A small masked image model, trained from scratch: encoder activation geglu.
Rows from expert 43 of block 5 of the encoder, named by matrix and row number. Rows with one number belong to one neuron. Each number is 128 + 32 x the weight over its row's rms, rounded and kept within 0 to 255. All counts start at 0. After the name is the row's rms in percent of the matrix's.
# gate: expert gate (encoder.blocks.5.mlp.gate, 64x128x128), inputs 0-63
# up: expert up (encoder.blocks.5.mlp.up, 64x128x128), inputs 0-63
# down: expert down (encoder.blocks.5.mlp.down, 64x128x128, transposed), outputs 0-63
gate.7 103 [ 84 175 164 145 196 134 109 178 124 128 107  87 157 104 138 125 127 127 113 106  84 116 109 103 128 111 193 103  63 157 135  90  99  94 124 149  67 162 180  86 125 157 110 100 184 101 108 202 169 110 165 143  99  95 124 167 125 175 125 104 110 118 120  62]
gate.8 127 [174 127 112 153 138 162 162 127 126 136  87 150  93  96 104 114  90 145 191 142 115 129 163 136 205 136  93 165 212  73  84  78 131  67 116 164 124 134 100  39 112 163 164 106 154 109 156 114 154 162 143 124 168 165  90 109 111 107 125 114 145 168 148 113]
gate.9 103 [ 81 132 138 116 111 146 136 184 116 149 134 111 154 119 165 158 128  85 209 118 151  97 117 133  87 182 143 154 155 138 145 126  98 115 140 164 119 177  98 128  62 126 155 140 137  95 108 141 188 128 150  85 162 135  40  88 118 146 160 113 121  99 131  76]
gate.10 040 [117 140 133 146  81 105 137 162  95  88  71 104 110 119 109  86 168 116 108 116 117  91 174 125 105 135 169 137 102 144 143  94 151 148 116 152 108 163 122 107 160 108  94 146 167  89 121  94  91 107 160 120  74 127 155 104 102 110 139 146 149 155 121 173]
gate.11 038 [115 199 165 130 110 166 172 113 133 167 125 161 147 142 158 133 149  67 152 204 175 100  79 135 161 153 182 149 164  68 111 115 109  94 112 108  98  81  91 128 149 145 161 150 120 128  70  97 135 154 114 170 155 124 164 152 135 104 152 133 141 115 117 123]
gate.12 155 [ 96 123 125 162 116 141  97 128 130 174 163 145  87 138 141 200 112 202 120  80 108 101 107 108  79 133 175  89 151 128 158 119 183  88  72  52 102 153  76 128 161 126 106  73 158 133 169  76 100 211 169 106 128 134 135 154 177  79 110 141 116 153 168 108]
gate.13 125 [ 92  99 134 138 115 142  60 165 108 133 171 126 129 100 155 127 118 172 141 138 164 118  96 124 137 187 149  83 105 157  85  98 226  88 142 117 116 146 110 135  72 117 104  93 162  89 108 191 146 133 165 132  60 178 121  86 106 109 129  89 151 153 133 185]
gate.14 123 [ 97  98 201 113 161 119 147 178 175  98  71 112 115 135  66  87 192 188 135 117 138 124 152 150 144 131 130 134 137 119 151 115 151  68 102 111 138  81 176 137  57 128 117 135 116  77  84 179 139 112 144 159 144 174 142 122 126  86  68 133 118 171 121 136]
gate.15 166 [106 157  96 113 154 142 131 139 146 128 161 164 120 125 123 156  65 159 109 115 126 161  60 156 139 133  89 125 109 141 166 116 141  75 117 140 189 148  97 131 107 177  82 102 136 126 105 107  96 125 159 136 116 147 203 148 179 143 133 123 155  97 130  90]
gate.16 088 [ 52 184 123 113 139  77 134 133 128  92 146 101  92 104 101 107 148 155 175 125 161 180  99 178 114 114 174 138 153 149 120 154 111 118 117 127 121 128 130 146 171 143 105 110  97 135 150 184  69  90 110  71 198 118 159  94 115 106 119 123 129  99 130  56]
gate.17 058 [114 121 136 130 137 169 132 131 173 154 126 170 121 105 113 141 163 137 139 162 148 114 137 102 103 138 197 158 127 115 128 123 140 198 152  72 134 149  89  86 131 152 122 124 112  82 150 245 108 122 111 141 106 105 105  98 169 101  77 170  96 142 116 117]
gate.18 037 [103 135  97 167 198 115 149 117 149 110  75 150  96 149 114 115 161 140 120  94 137 194 127 126 126 167   3 122 101 130 144 127 145 167  62  75 105 213 166  96 144 109 164  97  75 109 206 104 121  95 115 130 124  90  92 175 120 134 175 128 124 113 122 134]
gate.19 122 [ 64 140 119 121 112 178 133 227 125 139 155 144 135 114 155 131 199 120  60 156 126 169 113 117 135 109 170 147 126 149 132 133 164 157  60 142 110 129 129  70 166 184 101 119 145 117 108  83  48 126 186 130  94 149  63 159 100 155 114 148 145 111 158 154]
gate.20 066 [ 61 138 129 158 177 105 130  69 132 138 146 117 131 106 170 135 118 196 172  98 124 111 135 180 158 141 167  99 130 192 146 131 156 120  63 177  87 150 103 150 131 116  83 119 156 134 159 116  63 130 137 175 146 159 119 131 123  89 135 106 112 153 138 158]
gate.21 119 [158  52  74 139 177 114 102 174 141 127  87 104 154  99 118 132 120 138 145 146 162  98 126 145 175 136 219 133 107  83 115 173 120 172 166 148 118 128 122 103 161 101  92 134 132 105 168  13  78 166 119 134  90 197 141  89 151 118 113 164 134 174 177 134]
gate.22 088 [151  64  82 107 167 119 125 100 125 102 112  83 151  47 142 155 123 151 115  98 176 115 108 152 120 112 183 135  87 134 103 168 150 131 113  97 136 128 129 126 143 129 119 117 169 131  99 166 126 111 139  80 169 117 120 133 112 150 127 158  54  54 145 117]
gate.23 069 [124 169 105 104 175 144 151 119 107 110 138 175  96  99 106 150 189 115 132 157 129 150  87  87 173 130 187 132 132  87 115 164  93 133 130 168 148 106  76 132 111 111 112 106  55 165 144 170 113 135 184 154 106 157 128 112 148 193 140 162 100 109 116 111]
gate.24 085 [145 103 106  93 135 149  51 144 121 136 142  80  79 153 146 138 165 109  70 137 130 131 104 134 135 198 150 122  88 146  98 151  82  90  98 118  83 124 124  76 101 103  81 141 255 131 118 127 183 103 155 117 105 130 136 137 125 123 144  73 165 143 134 136]
gate.25 138 [ 87 178  28 137 137 103 126  91 150 179 113 122  98 162 199 161 112 125 143  77 210 113  61 180 146 145 124 128 155 143 130 116 124 121 121 107 206 108  88 123  96 126 114 124  67 118  52 116 122 127 134 147 109 162  90 128 131  98 111 132  94 112 117 140]
gate.26 073 [110 140 116 136  87 175 106 143  95  84 118 170 211 170 162 166 120 104 149 155 157 150 103 104 121  97 120 143 123  95 146 115 149 128 179 126 141 118 117 129 116 136 122 171 169 117 136 148 121 122 119 196 125 133 158 114 137 116 172 162  86 113  95  95]
gate.27 097 [ 99 150 171 108  95 123  86 176 131 121 123 142 175  80 102 118 136  99 196 115  83 165  73 141 116 109 121 126 104 124 136 179 159 114  87 175 162 140 155  81  81 155 164 144 126  69  91 159 218 148 192 135 108 138 122 109 122 124 135 151 157  99 139  91]
gate.28 043 [121 123 145 167  95 172 134 119 138 167  99  73 174 120 130 115 185 152 100 141  99 166 110 112 152 121  91 126 132  70  81 115 121 124 157 166 112 160 109 173 185 140 142 154 150 138 133  79 115 132 112  82  74 167  91 112 106 129 127  87 101 112  69 129]
gate.29 135 [137  52 123 122 136 189  80 122  84  94 213 120 130 143 148 104 130 134 133 144  84 154 131 133 152  83 126 164 142 128 130 135 103  98  66 141 129 127 116 134  86 116 138  94 142 143 131 150 121 160 135  76 150 146  95 151 113 189 198 126 152 194 129 150]
gate.30 113 [105 119 157 123 193 145 115 126 129 171 137 104  98 176 149 144 127 130 125 141 141  93 110 123  83 117  15 154 129 164 158 156 161 146 138 181 159 135 111 118  76 150 135 148  79  91  96 114 139 101 188  77 171 147 141 137  85 176 142  92  98 139  89 105]
gate.31 046 [109 119 160 134 126 146 119 116 110 168 118 100 165  80 106 146 156 104  84 122  54 166 152 107 104 101  89 168 143 130 108  94 119 107 128 124  87 107 147  92  80 139 167 151 208  41 154 177 156 157  92 130  99 187 160 128 105 164 136 125  48 126 161 193]
gate.32 097 [140 112 128 159 133  71 177 136  99 136 108  48 154 125 185  86  60 123 114  63 122 194 128  52 118 121 108 164 162  87 118 130 110 132 146 172 151  84 174 166 119  98  77 124 123 132 175 124 155 166 131  93 117 149  97 169 164 118 145 147 129 127 173 126]
gate.33 098 [153 121  74 117  94 125 108 111 143 158  71 150 137 124 104 140 169 140  57  91 148 152 122 131 182 135  37 128  94 145 131 199 115 168 131 129 197  71 172 143 120 136 137 137 105 163 139 186 129 126 108 113 181 125  99 109 147 149 100  84  95 118 125 116]
gate.34 062 [135 171 100  73 120 120 121 146 146 125 119 120 113 157 139 111 121 171  81 156 101 118 112 148 181 102 224 126 164 102 101  88 105 149 137 164 161 100 149  94  61 131  95 186 136 107 109 187 147 111 152  96 132 144 138 145 149 128 134 147 145 130  82  86]
gate.35 044 [134 161  73 168 111 113 163  73 113 171 150  93 127 142 134 162 119 140 172 108  89 111 192 119 143  55 155 118 183  86  90 136 120 135 127 135 187 161 121 142 157 161 181 156 148 186 196 176  82 153 165 101 134  73 159 121 156 143 148 148  91  94 136 130]
gate.36 091 [135 121 104 187  59 140 119  94 130  93 151 132 192 116 117 149  93 170 166  77 142 103 123 136 156 121  35 151 121  76 177 127 116 108 136 134 122  92 102 173  71 134 110 143 138  60  87 173 162 170 128 122 129 170 148  42 147 113  80 134  79 133 147 118]
gate.37 130 [175 126 101 149 189 154 144 101 162 137  60  56 111  78 111 114  93 155 176 167  71 146 121 123 121 147 101 164 120 107 112  89 162 110 128 166 112 187  88 148 119  72 179 124 191  79 138  81  92 172 124 100  95 158 140 159 152  97 102 105 153 194 114 110]
gate.38 081 [119 107  95 110 113 176 129 167 154 138 147 150 152 130 138 122 150  91 147 157 164 174 102 132 109 172  92 103 134 174 206 175 127 130 120 124 133 128 144 136 141 112 179 134  78 149  94 141  90  87  95  93 146  73  53 148  89  85 141 119 198 114  78  82]
gate.39 171 [156 141 155 142  40 152 113 118 150 180 165 144 121  97  95 138  89 140  77 140 204 126 139  33 101 106  81  64 151  85  77 127  98  66 116  97 144 130 121 190 135 138  99 135 106 153 149 136 150 121 123 101 130 107 121 132 159 119  62 207 191 134 159 158]
gate.40 056 [166  85 120 185  88 155 115 121  58  76  94 144 143 126 162 109 118 130  69 119 103 160  95 119 216 119 161 174  98 111 117 139  93 190  83 127  53 138  86 165 125 124 121 146 147  67 126 115 115 140 169 101 129  93  80 116 114 165 150 196 157 101 150 113]
gate.41 040 [169 155 100 135  80 186 164 147 116 108  75 170 187 138  84 138 138 105 113 105 118 163 111 139 162 127 108 103 106 159  75 107 145 135 167 137 149 139 107 163 124 142 135  86  86 106 230  70 159  99  94 126  62 108 148  98 138  32 136 127 154  76 120 140]
up.7 104 [110 167 131  97 214 134 101 151 115 137 108  82 152 124 179 132 153 129 126 117 110  85 121 120 147 131 183 122  92 165 134  60  85 101  85 145  79 158 137  97 145 170  92 134 146  81  78 156 155 103 165 119 116 139 139 201  71 195 141 150 117 116 136  38]
up.8 131 [ 99 152 159 108 115 104  82 140 135 120 176 104 163 148 164 121 190  98  59 112 136 147 100 122  59 124 165  84  53 166 159 177 140 183 132  90 117 118 149 198 158  67  67 146 127 139  99 135  84  92 120 150  66 109 151 146 179 155  93 131 110  95 127 143]
up.9 102 [150 114 105 157 164 116 109  62 119 111 106 131  85 137 136 111 135 175  72 116  75 159 142 122 151  92 161  94 109  99  81 133 155 125  98 128 160  89 158 108 172 110 119 118 145 158 170 101 103 143 122 169 115 102 186 149 150 127 101 122 126 144  91 174]
up.10 045 [139 109  79 111 131 153  83 161 120 126 103 121 148 162 156 126  80 107 162 165 124 101  49 100 143 111 132 143  99 123 151 165 104 117 184 112 148 130  98 169 115  98 135 157 154 168 135 158 160 202  89 149  88 183 106 109 143 114 136 144 126 159 171 101]
up.11 043 [137 150 154 140 120 138 118 127 140 180 120  88 133 161 116  78 159 149 127  76 112 139 151 171  99  68 118 118 125 161  54 136 159 236 162 169 151 181 144 126 127  92  98 173 135 116 161 162 122 105  94 102 162 104  16  39  95 126 117  90  79 169 122 137]
up.12 157 [101 101 160 161 129 116  87 138 123 154 179 194 115 106 106 188 116 189  98 118  86  86 101 123 118 135 122 112 146 167 153 149 145 100  80  56 133 159  93 110 165 136 107  85 176 131 143  91 102 184 149  86 147 103 163 185 179  81 113 127 109 150 134 125]
up.13 137 [168 147 127 121 172 121  85 117 178  70  73  83 120 206  81 153  96 160 121 139 133 110 133 123 138 105  79 153 120 124  99 134  99 185 129  54 162 127 103 120 200 168 111 160 112 172 133 161 132  80 100 117 166 105 187 121 117 157 170 123 158 155 116 106]
up.14 130 [ 88  97 191 110 154 121 181 195 138  76  74 142 124 171  91  56 174 186 135 100 178  96 146 135 150 105  92 113 101 119 151 132 148  70 115  76 150  67 184 149 115  97 126 152 104  88 108 166 123 111 146 149 114 158 148  87 108  79  97 148 137 182 131 139]
up.15 158 [140  98 153 150  91 108 152 132 100 131  86 107 130 124 124  97 153 104 138 134 125  98 189  85 134 122 158 103 128 104  99 142 103 193 148 117  63 109 154 138 151  74 169 144 107 133 127 145 201 123 103 122 136 132  63 103 113 139 136 134  88 145 111 146]
up.16 090 [181 111 133 138 150 168  89 124 132  90  93 182 126 165 168 150 113 159  84 147 137  66 173  87 196 129 145  91 136  96 122 124 147 143 127 129 158 159 136  98 100  81 171 136 120 128  90  59 189 200  88 193  66 148 124 151 138 108 127 112 143 161 120 203]
up.17 056 [116 150  99 149 181 131 159 117 104  99 104 112 127 136 105 100 173 152 140 145 142 170 137 133 124 119  79 111 114 123 138  66 177 134  77 158 134 128 102 140 110  80 188 124 145  86 146 192  97 154  90 183 148 142  86 138 123  76 104 116 112 104  82 129]
up.18 040 [125 179 172 153 130 126 165 134 130 181  96  86 127  68 149 113 130  89 105 200 104  88 116 151 127 136  46 117 128  97 152 111 132 111 170 128 112 126 156 103 173 106 107 145 147 122  86  58 169  97 159 119  88 132 135 180 146 131 120 146 126 112  95 105]
up.19 117 [ 68 135 122  81 110 174 140 220 133 138 166 167 137 132 152 155 220 121  91 147 134 170 135 106 103  91 167 133 144 162 113 146 160 179  83 132 105 141 113  82 159 173  81 142  84 106 116  78  77 136 198 130 137 156  92 149  68 131 153 166 103 116 173 134]
up.20 070 [ 86 143 157 108 128 107 189  50 126 156 110 117  46 122 143 141 134 143 144 170 184 159 126 151 144  81 107 134 142 123  81  90 139 158 108 155  98  68  94 139 105 170 139 134 141 120 119  92 166  99 147 101 154  97 154 128 141 193  89 130 136 167 112 118]
up.21 126 [153 108  99 131 155 136 134 105 143 120 111 154 173  82  81 169 122 134 172 174 166  82 143 168 134 163 105 154 170  58 101 152 152 189 138  99 127  81 119 127 189 131 115 130  61  90 140  30 141  92 141 102 125 140 158 110 154 103  89 118 133 162 144  78]
up.22 092 [ 90 157 206 132 120 136 131 148 155 134 108 160 123 188 142 152 142 133 147 156  85 151 103 122 116 141  72 132 157  90 149  76 105  93 126 171  77 134  93  95 136 106 118 145 134 157 157 108 164 172 125 155  95 137 152 139 131 130 119 107 154 199 133 127]
up.23 071 [153  53 152 150 105 114  95 151 175 166 131 181 135 124  98  58  64 125  98 107 126 124 200 130  91 105  85 115 144 120 127 108 125 163 110 130 180  92 182 134 125 132 130 119 131  56 148 109 137 141  66 144 171  81  74  99 124  85 166 119 160  95 124 129]
up.24 078 [166 121 154  80 155 135 102 122 102 191 154 100  71 133 120 145 129 143  87 117 129 129 106 116 146 173 138 124  68 169 138 148  85  97 114  73 130 156 150 102 117 111  77 132 239 106 163 105 219  83 133 100  99 155 148 169 123 155 130  95 166 159 105 164]
up.25 139 [112 189  72 142 149  65 126 109 124 168 117 108  89 178 166 138 153 123 123  51 153 149 122 172 185 139 157 132 104 149 105 109 140 115  82  84 208 111 124 120 172 130 104 103 128 103 119 113 133 121 114  93 106 157 132 163  80 111 110  93  72 105  87 179]
up.26 070 [135 113 120  42 155 129 141 154 186 151 129 109  78 140 160 108 141 135 157  71 128  74 123 136 117 180 126 123 126 165 110 162 161 183  79 112  47 151 115 107  87 110 178  57  89 134 135 163 129 120  92 114  55 116 115  87 137  94  98 103 168 152 121 113]
up.27 093 [119 128 158 125 135  80 127 168 135  94 116 141 146  90  98 114 169 134 128 142  93 163 111 178 114 120 137 129 121 122 143 185 164  72 110 183 146 115 151  91  85 137 125 127 185  29 114 120 163 128 188 100 122 156 150  88  60 133 160 151 143 115 123 138]
up.28 048 [100 142 106  98 104 150 133 134 106 108  89 153 138 115 150 134 179 136 138 174 100 123  83 136 154 173 137 122 107 127 131 108 115  99 156 165 131 120  68 123 211 139 106 126 147 194 148  61  76 148 110 140 146 139 143 165  85 164 132 185 194 144  80  72]
up.29 134 [136  59  91 114 144 182  76 135  86  99 180 110 149 125 169 116 130 131 100 134  98 162 154 125 156  79 146 144 131 128 104 140  79 110 101 164 146 123 144 138  86 122 127  73 166 149 169 136 138 145 124  60 166 137  96 148  94 168 208 114 136 156 123 144]
up.30 118 [133 105 140 131 176 142 143 138 148 170 159 122 111 202 150 126 129 104 171 125 139 107  98 126 135 143  62 132 114 187 148 175  86 151 169 162 186 154 156 148  92 135 145 140  54 104 113 104 142 111 153  16 184 145  90 158 104 121 156 133 148 136  76  89]
up.31 048 [121 154  91 185  59 125 141 105 133 124 104 177 153  72 146 172 142 106 196  75  97 137 146 104  97 119 147  93 127 107  98 119 146 133 161 182  38  70 113 135 116 138 112 148 126  41 152 123 142 173 124 133  56 160 124 159 116 132 180 195 135 158 155 155]
up.32 100 [120 128 110 112 107 163  75 108 127 133 153 218  89 146  75 194 197  96 142 173 163  45 158 167 115 106 134  89 116 151 111 112 151 149 141  84 100 164 131  85 133 143 163 124 155 145  95 109  95 104 119 175 114 118 126  66 140 159 123 141 131 133 107 123]
up.33 091 [152 133  84 138 141 127 106 105 147 135  94 133 106 116 106 157 171 145  99  99 145 143 114 118 154 144   5 138  79 164 155 156 145 151 120 109 193  72 178 130 154 124 136 106  96 149 106 127 119 115 108 111 179 131 120  86 145 173 113 106 111 158 137 141]
up.34 065 [133 162 102 125 165 158 125 129 139 129 131 129  99 129 112 125  82 185 109 165 113 115 131 162 121 122 209 116 193  97 117  60 129 137  59 156  85 111 143  66 183 126 115 156 165 119 102 122 148 130 167 108 159 103 117 155 123 159 102 147 174 135 119 126]
up.35 048 [132 148  64 175 116 136 127 111 110 139  89 105 109 182 110 115 138 167 107 122  98 158 160 158 122 131  84  44 157 136 130 109 102 154 118 109 121 151 118 129 115 128 125 148 107 141 178 255 183 123 103  67 122  74 118 118 110 138 124 121 148 185 114 133]
up.36 079 [121  92 181 175 117 133 127  95 119 130  88  92 184 122 127  95  84 182 136 153 128 133 104 104 127 165  17 147 130  79 166 148 153 150  93 102  85 120  97  90  54 105 121  85 106  97 105 136 124 159  76 122 130 176 152 105 177  74  69 150  98 148 141 117]
up.37 131 [129 138 166 159 141 139 159 149 116 143 130 133 149 177 162 131 141  63 171 166 133  59 148 165 195 157 156 141 137 100 125 125 104  91  87 139 100 121 117 128 101 148 139 168  29 161 108 169 139  86  78 111 157 112 108 120  72 128 145 141 201  92 143  89]
up.38 080 [104 136 110 106 102 190 150 160 173 114 121 140 156 143 139 114 130 101 153 126 186 124  67 134 139 162 150 139 133 172 184 154 141 179 145 152 153 150 137 134 196 123 171 142  33 103 100 101 101 110  88 122 109  81  71 157 109  90  76 121 168 154  95  62]
up.39 176 [107 115 118 105 224 110 140 133 107  88 111 126 125 156 159 127 153 117 174 129  54 136 108 224 155 172 174 177 111 152 170 136 165 195 148 138 107 122 125  68 119 118 175 127 151  96 125 133 122 148 118 148 110 145 143 113 105 128 178  42  73 122 115  97]
up.40 055 [163 146 117 114 114 169  71  77 125 110 182 147 106 121 116 147 139  99 155  88 126 115  86 135 116 183 109  78 146 144 176 109 139 179 181 133 127 103 132 149 125 113 170 186 145  88 110 139 114 148 159  81 133 109 202 117 133 143 153 124  84 171  67 153]
up.41 047 [157 156 142 159 124 150 192 103 127 109 130 114  93 106 119 137  71 149 185 182 142 150 110  96 212 109 100 114 153  59 144 137 159  91 162 131 118 104  72 135 141 121 106 135  98 138 111 108 124 101 157 120 154 150 141 191 160 127 109 162 109 104 170 125]
down.7 116 [ 55  96 113 160 128  85 184 160 124 142  92 104 240 120  57  97 109 141 118 139 169 190 126 150 120 135 185 123 148 106 153 140 123 164 143  87  81 129 173  98 155 113 140 132 149 138 121 147  95  82 120  70 165 157  97  74 109 136  37 140 131  93 127 152]
down.8 134 [122 125 181  90 139 169 159  79  89 146 161  92 146 103 112 130 141 109 135 167 184 158 101 131 153 144  26 121 160 100 142 150  95 161 127 145 142 175  89 103  90 145  81  83 119 144 200 157  88 142  73 155  95 147 168  84 121 110 141 100  92  97 101  89]
down.9 104 [ 67 171  80 145 120 149 148 105 110  66 145  67  88 103 132  85  97 117  71 127 153 125  87 150 163 119 131 155  87 111  86 136 146 135 122 139 121 110 170 139 108  95 124 143 169 127 117  37 215  96  58 175 128 190 125  87  82 123 141 126 123 152 168 127]
down.10 043 [149 167  98  93 136 143 169  97  91 148 155 101 163 144 129 134 124 138  89  88 128  92 139 155 151  52 139 147 151 109 135 149 111  82 139 144  89 112 109 106 110 154 170 136 134 151 205 222 110 120 165 159 138 146 140  92 143 160 171  66 118 102 150  95]
down.11 043 [184  99 117 111 133 141 158 147 164 176 147 146  91  94 102  94 152  86  65  93 136  76 138 129 123 211 158  92 128  98  70 109  99 158 122 142  93  81 157 116 121  90 109 160  44 113 121 130 105 106  92  87 149 116 141  72 180 133 143 102 141 181 160 139]
down.12 148 [ 59 118 145 171 124 111 177 145 100  95 146  97 149  76 168 184 139  74  74 104  86  51 120 142 125 119  61 128 196 131 152 125 133 162 123 138  97 160 137 187 126 129 178 127 128 167 119 159 202 108 115 124  94 156 154 116 109 123 110 111 107 171 100 122]
down.13 126 [ 86 110 103 140  81  55 162 138 137 109 211 154 174 119 128 123 135 106 119  98 132 149  99 130 143  78 164 123  33 136 120 138 102  79 145 119 105 115 106 143 114 119 118  88 113 136 185  72 150 152 104  70 104 152 114 161 116 121 183  93 122 149 176 121]
down.14 131 [146 152 164  76  99 103 112 135 131  94 169 195 130 105 109  90 106 122  79 177 132  89 126 112 148 135 111 101  59  71 119 172 130 124  91 112 133  91 173 144 135 177  87 163 109  85 130  91 150  74 156 102 138 191 160  91 145 169 122 187 115 131 191 122]
down.15 145 [131 168  85 154 169 128 123 149 142 170  98 140 127 132 130  96 160 175 107  76 139 148 124 145  77 168 170 115 139 128 193 108 159 147 101 119  93 177  36 172 150 171 125 129  73 109  98  81  85  85 175 145  72 158 133 144 155 122 150 166 103 169  80 129]
down.16 099 [142 105 124 108 152 121 126 144 141 103 140 128 161 121 160 120 155 156 126 101  76 133  75 137  82 114  61 149  62 157 148 163  84  79 137 175 126 179 178 152 186 170 133 138 131 180  86 118 179 126 156 111 128 131 155  95  76 101 112  94 175 138 104  80]
down.17 059 [ 90  99  90 150  70 175  72 110 163 102 118 177 113 121 154 100 159 154 116  96 141 186 122 127  73 163 115 120  92 161 161 110  85 115 105 180 110 116 166 138 142 101 151 120  90 108 115  62 131 133 109 157 135 128 156 140  64 141 221 157 155 140  94 138]
down.18 039 [150 170 158 152 167 149 117 156 137 190 123  96  90 122  80 130 164 118 156 135  98 153 148 128 136 117 141 114 136 172 161  98 117  94 174 123 154 146 187 136 134 123 125 115 136  80 147 193 158 123 150  94 173  59  84  62 102 141 111 128 108 112 171 149]
down.19 128 [ 75 176 114 107 139 115 113 165 130 175 105 180 135 105 105 114  96 174 154 121 120  74 131 115  77 145 170 150  86 151 116  93 192 105 136 141  84 127 124 138 129 112 132 129 121 101 176 153  98 137 146  98  58 127 117 127 159 140  78  89 151 151 129 103]
down.20 062 [131 137 132 120 100  88 102 179 132 110  91  95 132 175 173 127 146 175 132 157  89  67 104 159 127 122 153 147 114 156 161 105 166 141 142 154 111 120 111 120 170 105 141 181 121 113 149 143 152 127  97 156 131 130 138 101 185 113 147 145 113  98  79  94]
down.21 120 [144 114  79  92 130 113  84 163 146 130  71 113 155 145 147 148  69 140 117 129 114  55 103 128  98 174 155 120 184 115 140  77  75 165 118  67 113 111 141  77 168 123 148 184 132  81 127 106 163 134 104  99 150 151 144 151 131 154  99 157 144 136 131 135]
down.22 096 [ 96 112 130 159 177 127 157 100 133  77 106  94 121 143 112  87 100 168  91  89 138 184  87 199 108  62 160  86  83 126 160  91 181 159 148 140 139 130 107  90 166  71 158 149 125 159 137  76  96 160 102  97 108 143 146 147 126 116 140  86 155 101 152 109]
down.23 073 [135  80 170  94 110  86  94 120 114  91 192 105  80 106 117 129 127 109  21 130 120 133 151  55 201 144 115 105 117 146 148 155 114  58 101 172 147 115 115 140 131 146 143  94 107 109  71  49 113 115 155 142 113 152  88 147 206 115 182 118 161 166 112 115]
down.24 084 [148  82 167 141 144 132 143 122 102 104  92 129 145  97  90 122 158 109 139 165 159 176 116  91 108 124 135  81 161 117 150 129 101  91 111 119 153  66 117  65  37 126 153 103 117 134 173 169  82 109 159 153 111 135 154 114 131 124  85 148 147  37 172  81]
down.25 131 [133 160 127  91  99 147 151 120  93  76 149 129  46 139 107  65 190 153 118 102 144 101 180 146 193 122 158 126 136 116 148 153 102 175 109  51 190 129  86 123 104 116 167 110 147  61 148  82 108 119 107 130  92 133 107  85 174 130 164  64 174 124 151 145]
down.26 069 [155 132 122 160 100  88 131 223 132 141  81 161 158 131  95 151 110 134  64 100 176 159  92 124 195 143 104 124 177 152  86 101  85 149 162 109  95 128 130 144 201 109  93 145 126 142 106  67 172  90 130 103 168 173 114 115 127 140  62 104 141 157 148 132]
down.27 096 [ 68 152 136 181 124 120 144 129 109  85 132  92 175 165 110 106  62 164  56  99 113  60 141 113 166 126 100 180 131 148 184  96 102 132 102 127 106 124 111 103 114 102 162 169 206 106 157 135  65 118 121 112 109  95 154 143 143 136 109 163 113  99 123 140]
down.28 049 [157 127 113  92 128 154 143  83 123  73 173 118 156 127 126 125  78 116 185 150 119 208  84 184 149 104 182 114 142  88 109 161 112  74 120 160 108 164 109 109 191 103 128 106 145 172  97 128  27  84 192 124 156 135 149 111 135 122 122 178 148 100 108 159]
down.29 133 [ 95 182 161 165 138 195 162  88 117 119 114 140 158 140 124 147 117 125 113 163 130  96 145 108 108 131  74 223 123  92  91 133 144 137  97  88 138  79 137 161 157  54 172 116 113 178  79 114 129 165 164 139 189 124 169 159  59 126 142 124  99 158 173 134]
down.30 109 [166 198  79 127 159 112 118 141  80 132 143 205 174 155 102 131 120 133 107 178  96 146 145  97 144 155  83  96 171 104 170 144 137 118 103 161 143 167  70 135  95 117 175 129  92 107 159 159 126 144 133 116 104 100 167  94 131 141 134 157 144 156  70 151]
down.31 045 [212  94 174 121  95 106 168 138  68  52 121 171 171 159 139  86 113 170 159 116 145 208 141 158 109 187 131 111 125 147 106 135  91 133 161 143 133  79 130 113 116 113 185 110 142  79 165 155 100  99  92 116 124 173 148  73 163 130 136 163 178  79 124 169]
down.32 100 [171 119  82 179 152 165 153 127 114 112 143 174  82 101 153 142 102 135  55 109 102 131 144 156 213 138  62 129 165 120 101 126  70 124  99  94 101 141 131  92 140 118 123 164 138  86  96 133 158 169 144 100 159 155 104 186 179 132 132 176 112 155 146 115]
down.33 104 [ 68 129 146 117 130 141  66 138 124 141 112 125 132 160 135  88 117 156 178 118 165 175  89 132 191 112 164 111 125 125 144 134 140 127 102  95 142 156  99 142 182 138 133 192 172 142 131 172 155 131 154 142 139 127  98  58  58 154 114 140 107 149 154 155]
down.34 071 [159  68 136 136 152 137 127 130 103 126 105 117 224 127 118 106 175 154 160 116 128 168 126 179 156 139 110 160 131 153 114 115 175  99 107 113 114 114  98  89 127  91 151 182 103 147 103 136  69 101 110 131 167 185 143 124 162 119 121 172 164  90 135 132]
down.35 047 [142  80  57 110 140 163 141  71 128 119 136 152 134 131 158 233 142 108 144 121 112 115 147  87 140  86 195 155 158 128 133 167  69 136 139  78 117 144 129 100 114 107 111 160 129 150 162 151 135 135 134 165  79 101 130 188 195 132  85 121 143 142  99 115]
down.36 080 [104  97 123 121  94  80 112 113 155 158 145  98 178 165 131 169  82 157  83  76 160 181 114 126 107  98 142 137 102  95 123 134 141 184 149 171 108 120 103 103 116  91  54 106 187 148 136 128  81 130  58 102 118 167 133  98 130 150 138 115 158  87 194 157]
down.37 118 [147 142 103 156 156  99  93 121 111 112 105 159 129 161 188 108 100 129 159 138 134  85 161  61 169 127 173 129 163 136  91 120  99 142 136 125 125 161 117 135 120 121 139  77  95 127  92  77  41 118 122 134 175 114 160 218 160 141 122 137 121 134  96 162]
down.38 086 [ 95 152  75 167 113 169 155  89 129 141 160 181 180 146 151 182 106 118 150 119 107  82  93 126  92 124  74 136 100 104 103 121 106 160 140 164 131  98  76 134 149 143  84 141  94 156 155 202 121 120 139 132  68 111 132 155  69 132 123  85 140 131  95 134]
down.39 160 [119 160  60 118 186 176 183 148 114 148 146 132 100 138 101 155 181 124 141 125 114  78 152 108 178  95 110 142  73 153 126 140 142 143 129 129 105 144  48 102 148 111 129 162  79 116 122 239  76 113 129  91 122 177 133 119 142 126  69 139 119 134 114  93]
down.40 057 [128  97 143 129 165 107 139 105 100 118  93 128 166 126 141  72 171 126 141 143 143 237  73 125  94 131 115 104  85 158 110  86 129 143 217 183 196  85 184 196 127 116 103 118 125 129 137  89 151 117 115 109 141 148 108  71 104 105 143 181  37  98 141 141]
down.41 046 [141 137 156 116 103 153 116  84 100 159 128 130 108 151  81 138 182 168  89 122 137 155 118 137 134  70 134 147  77 137 207 180 118 118 110  93 134 171 182 133 161 220 166 123 171  99 154 112 130 123 152  81  79 131 107 223  92 138 123 138 142 147 122 150]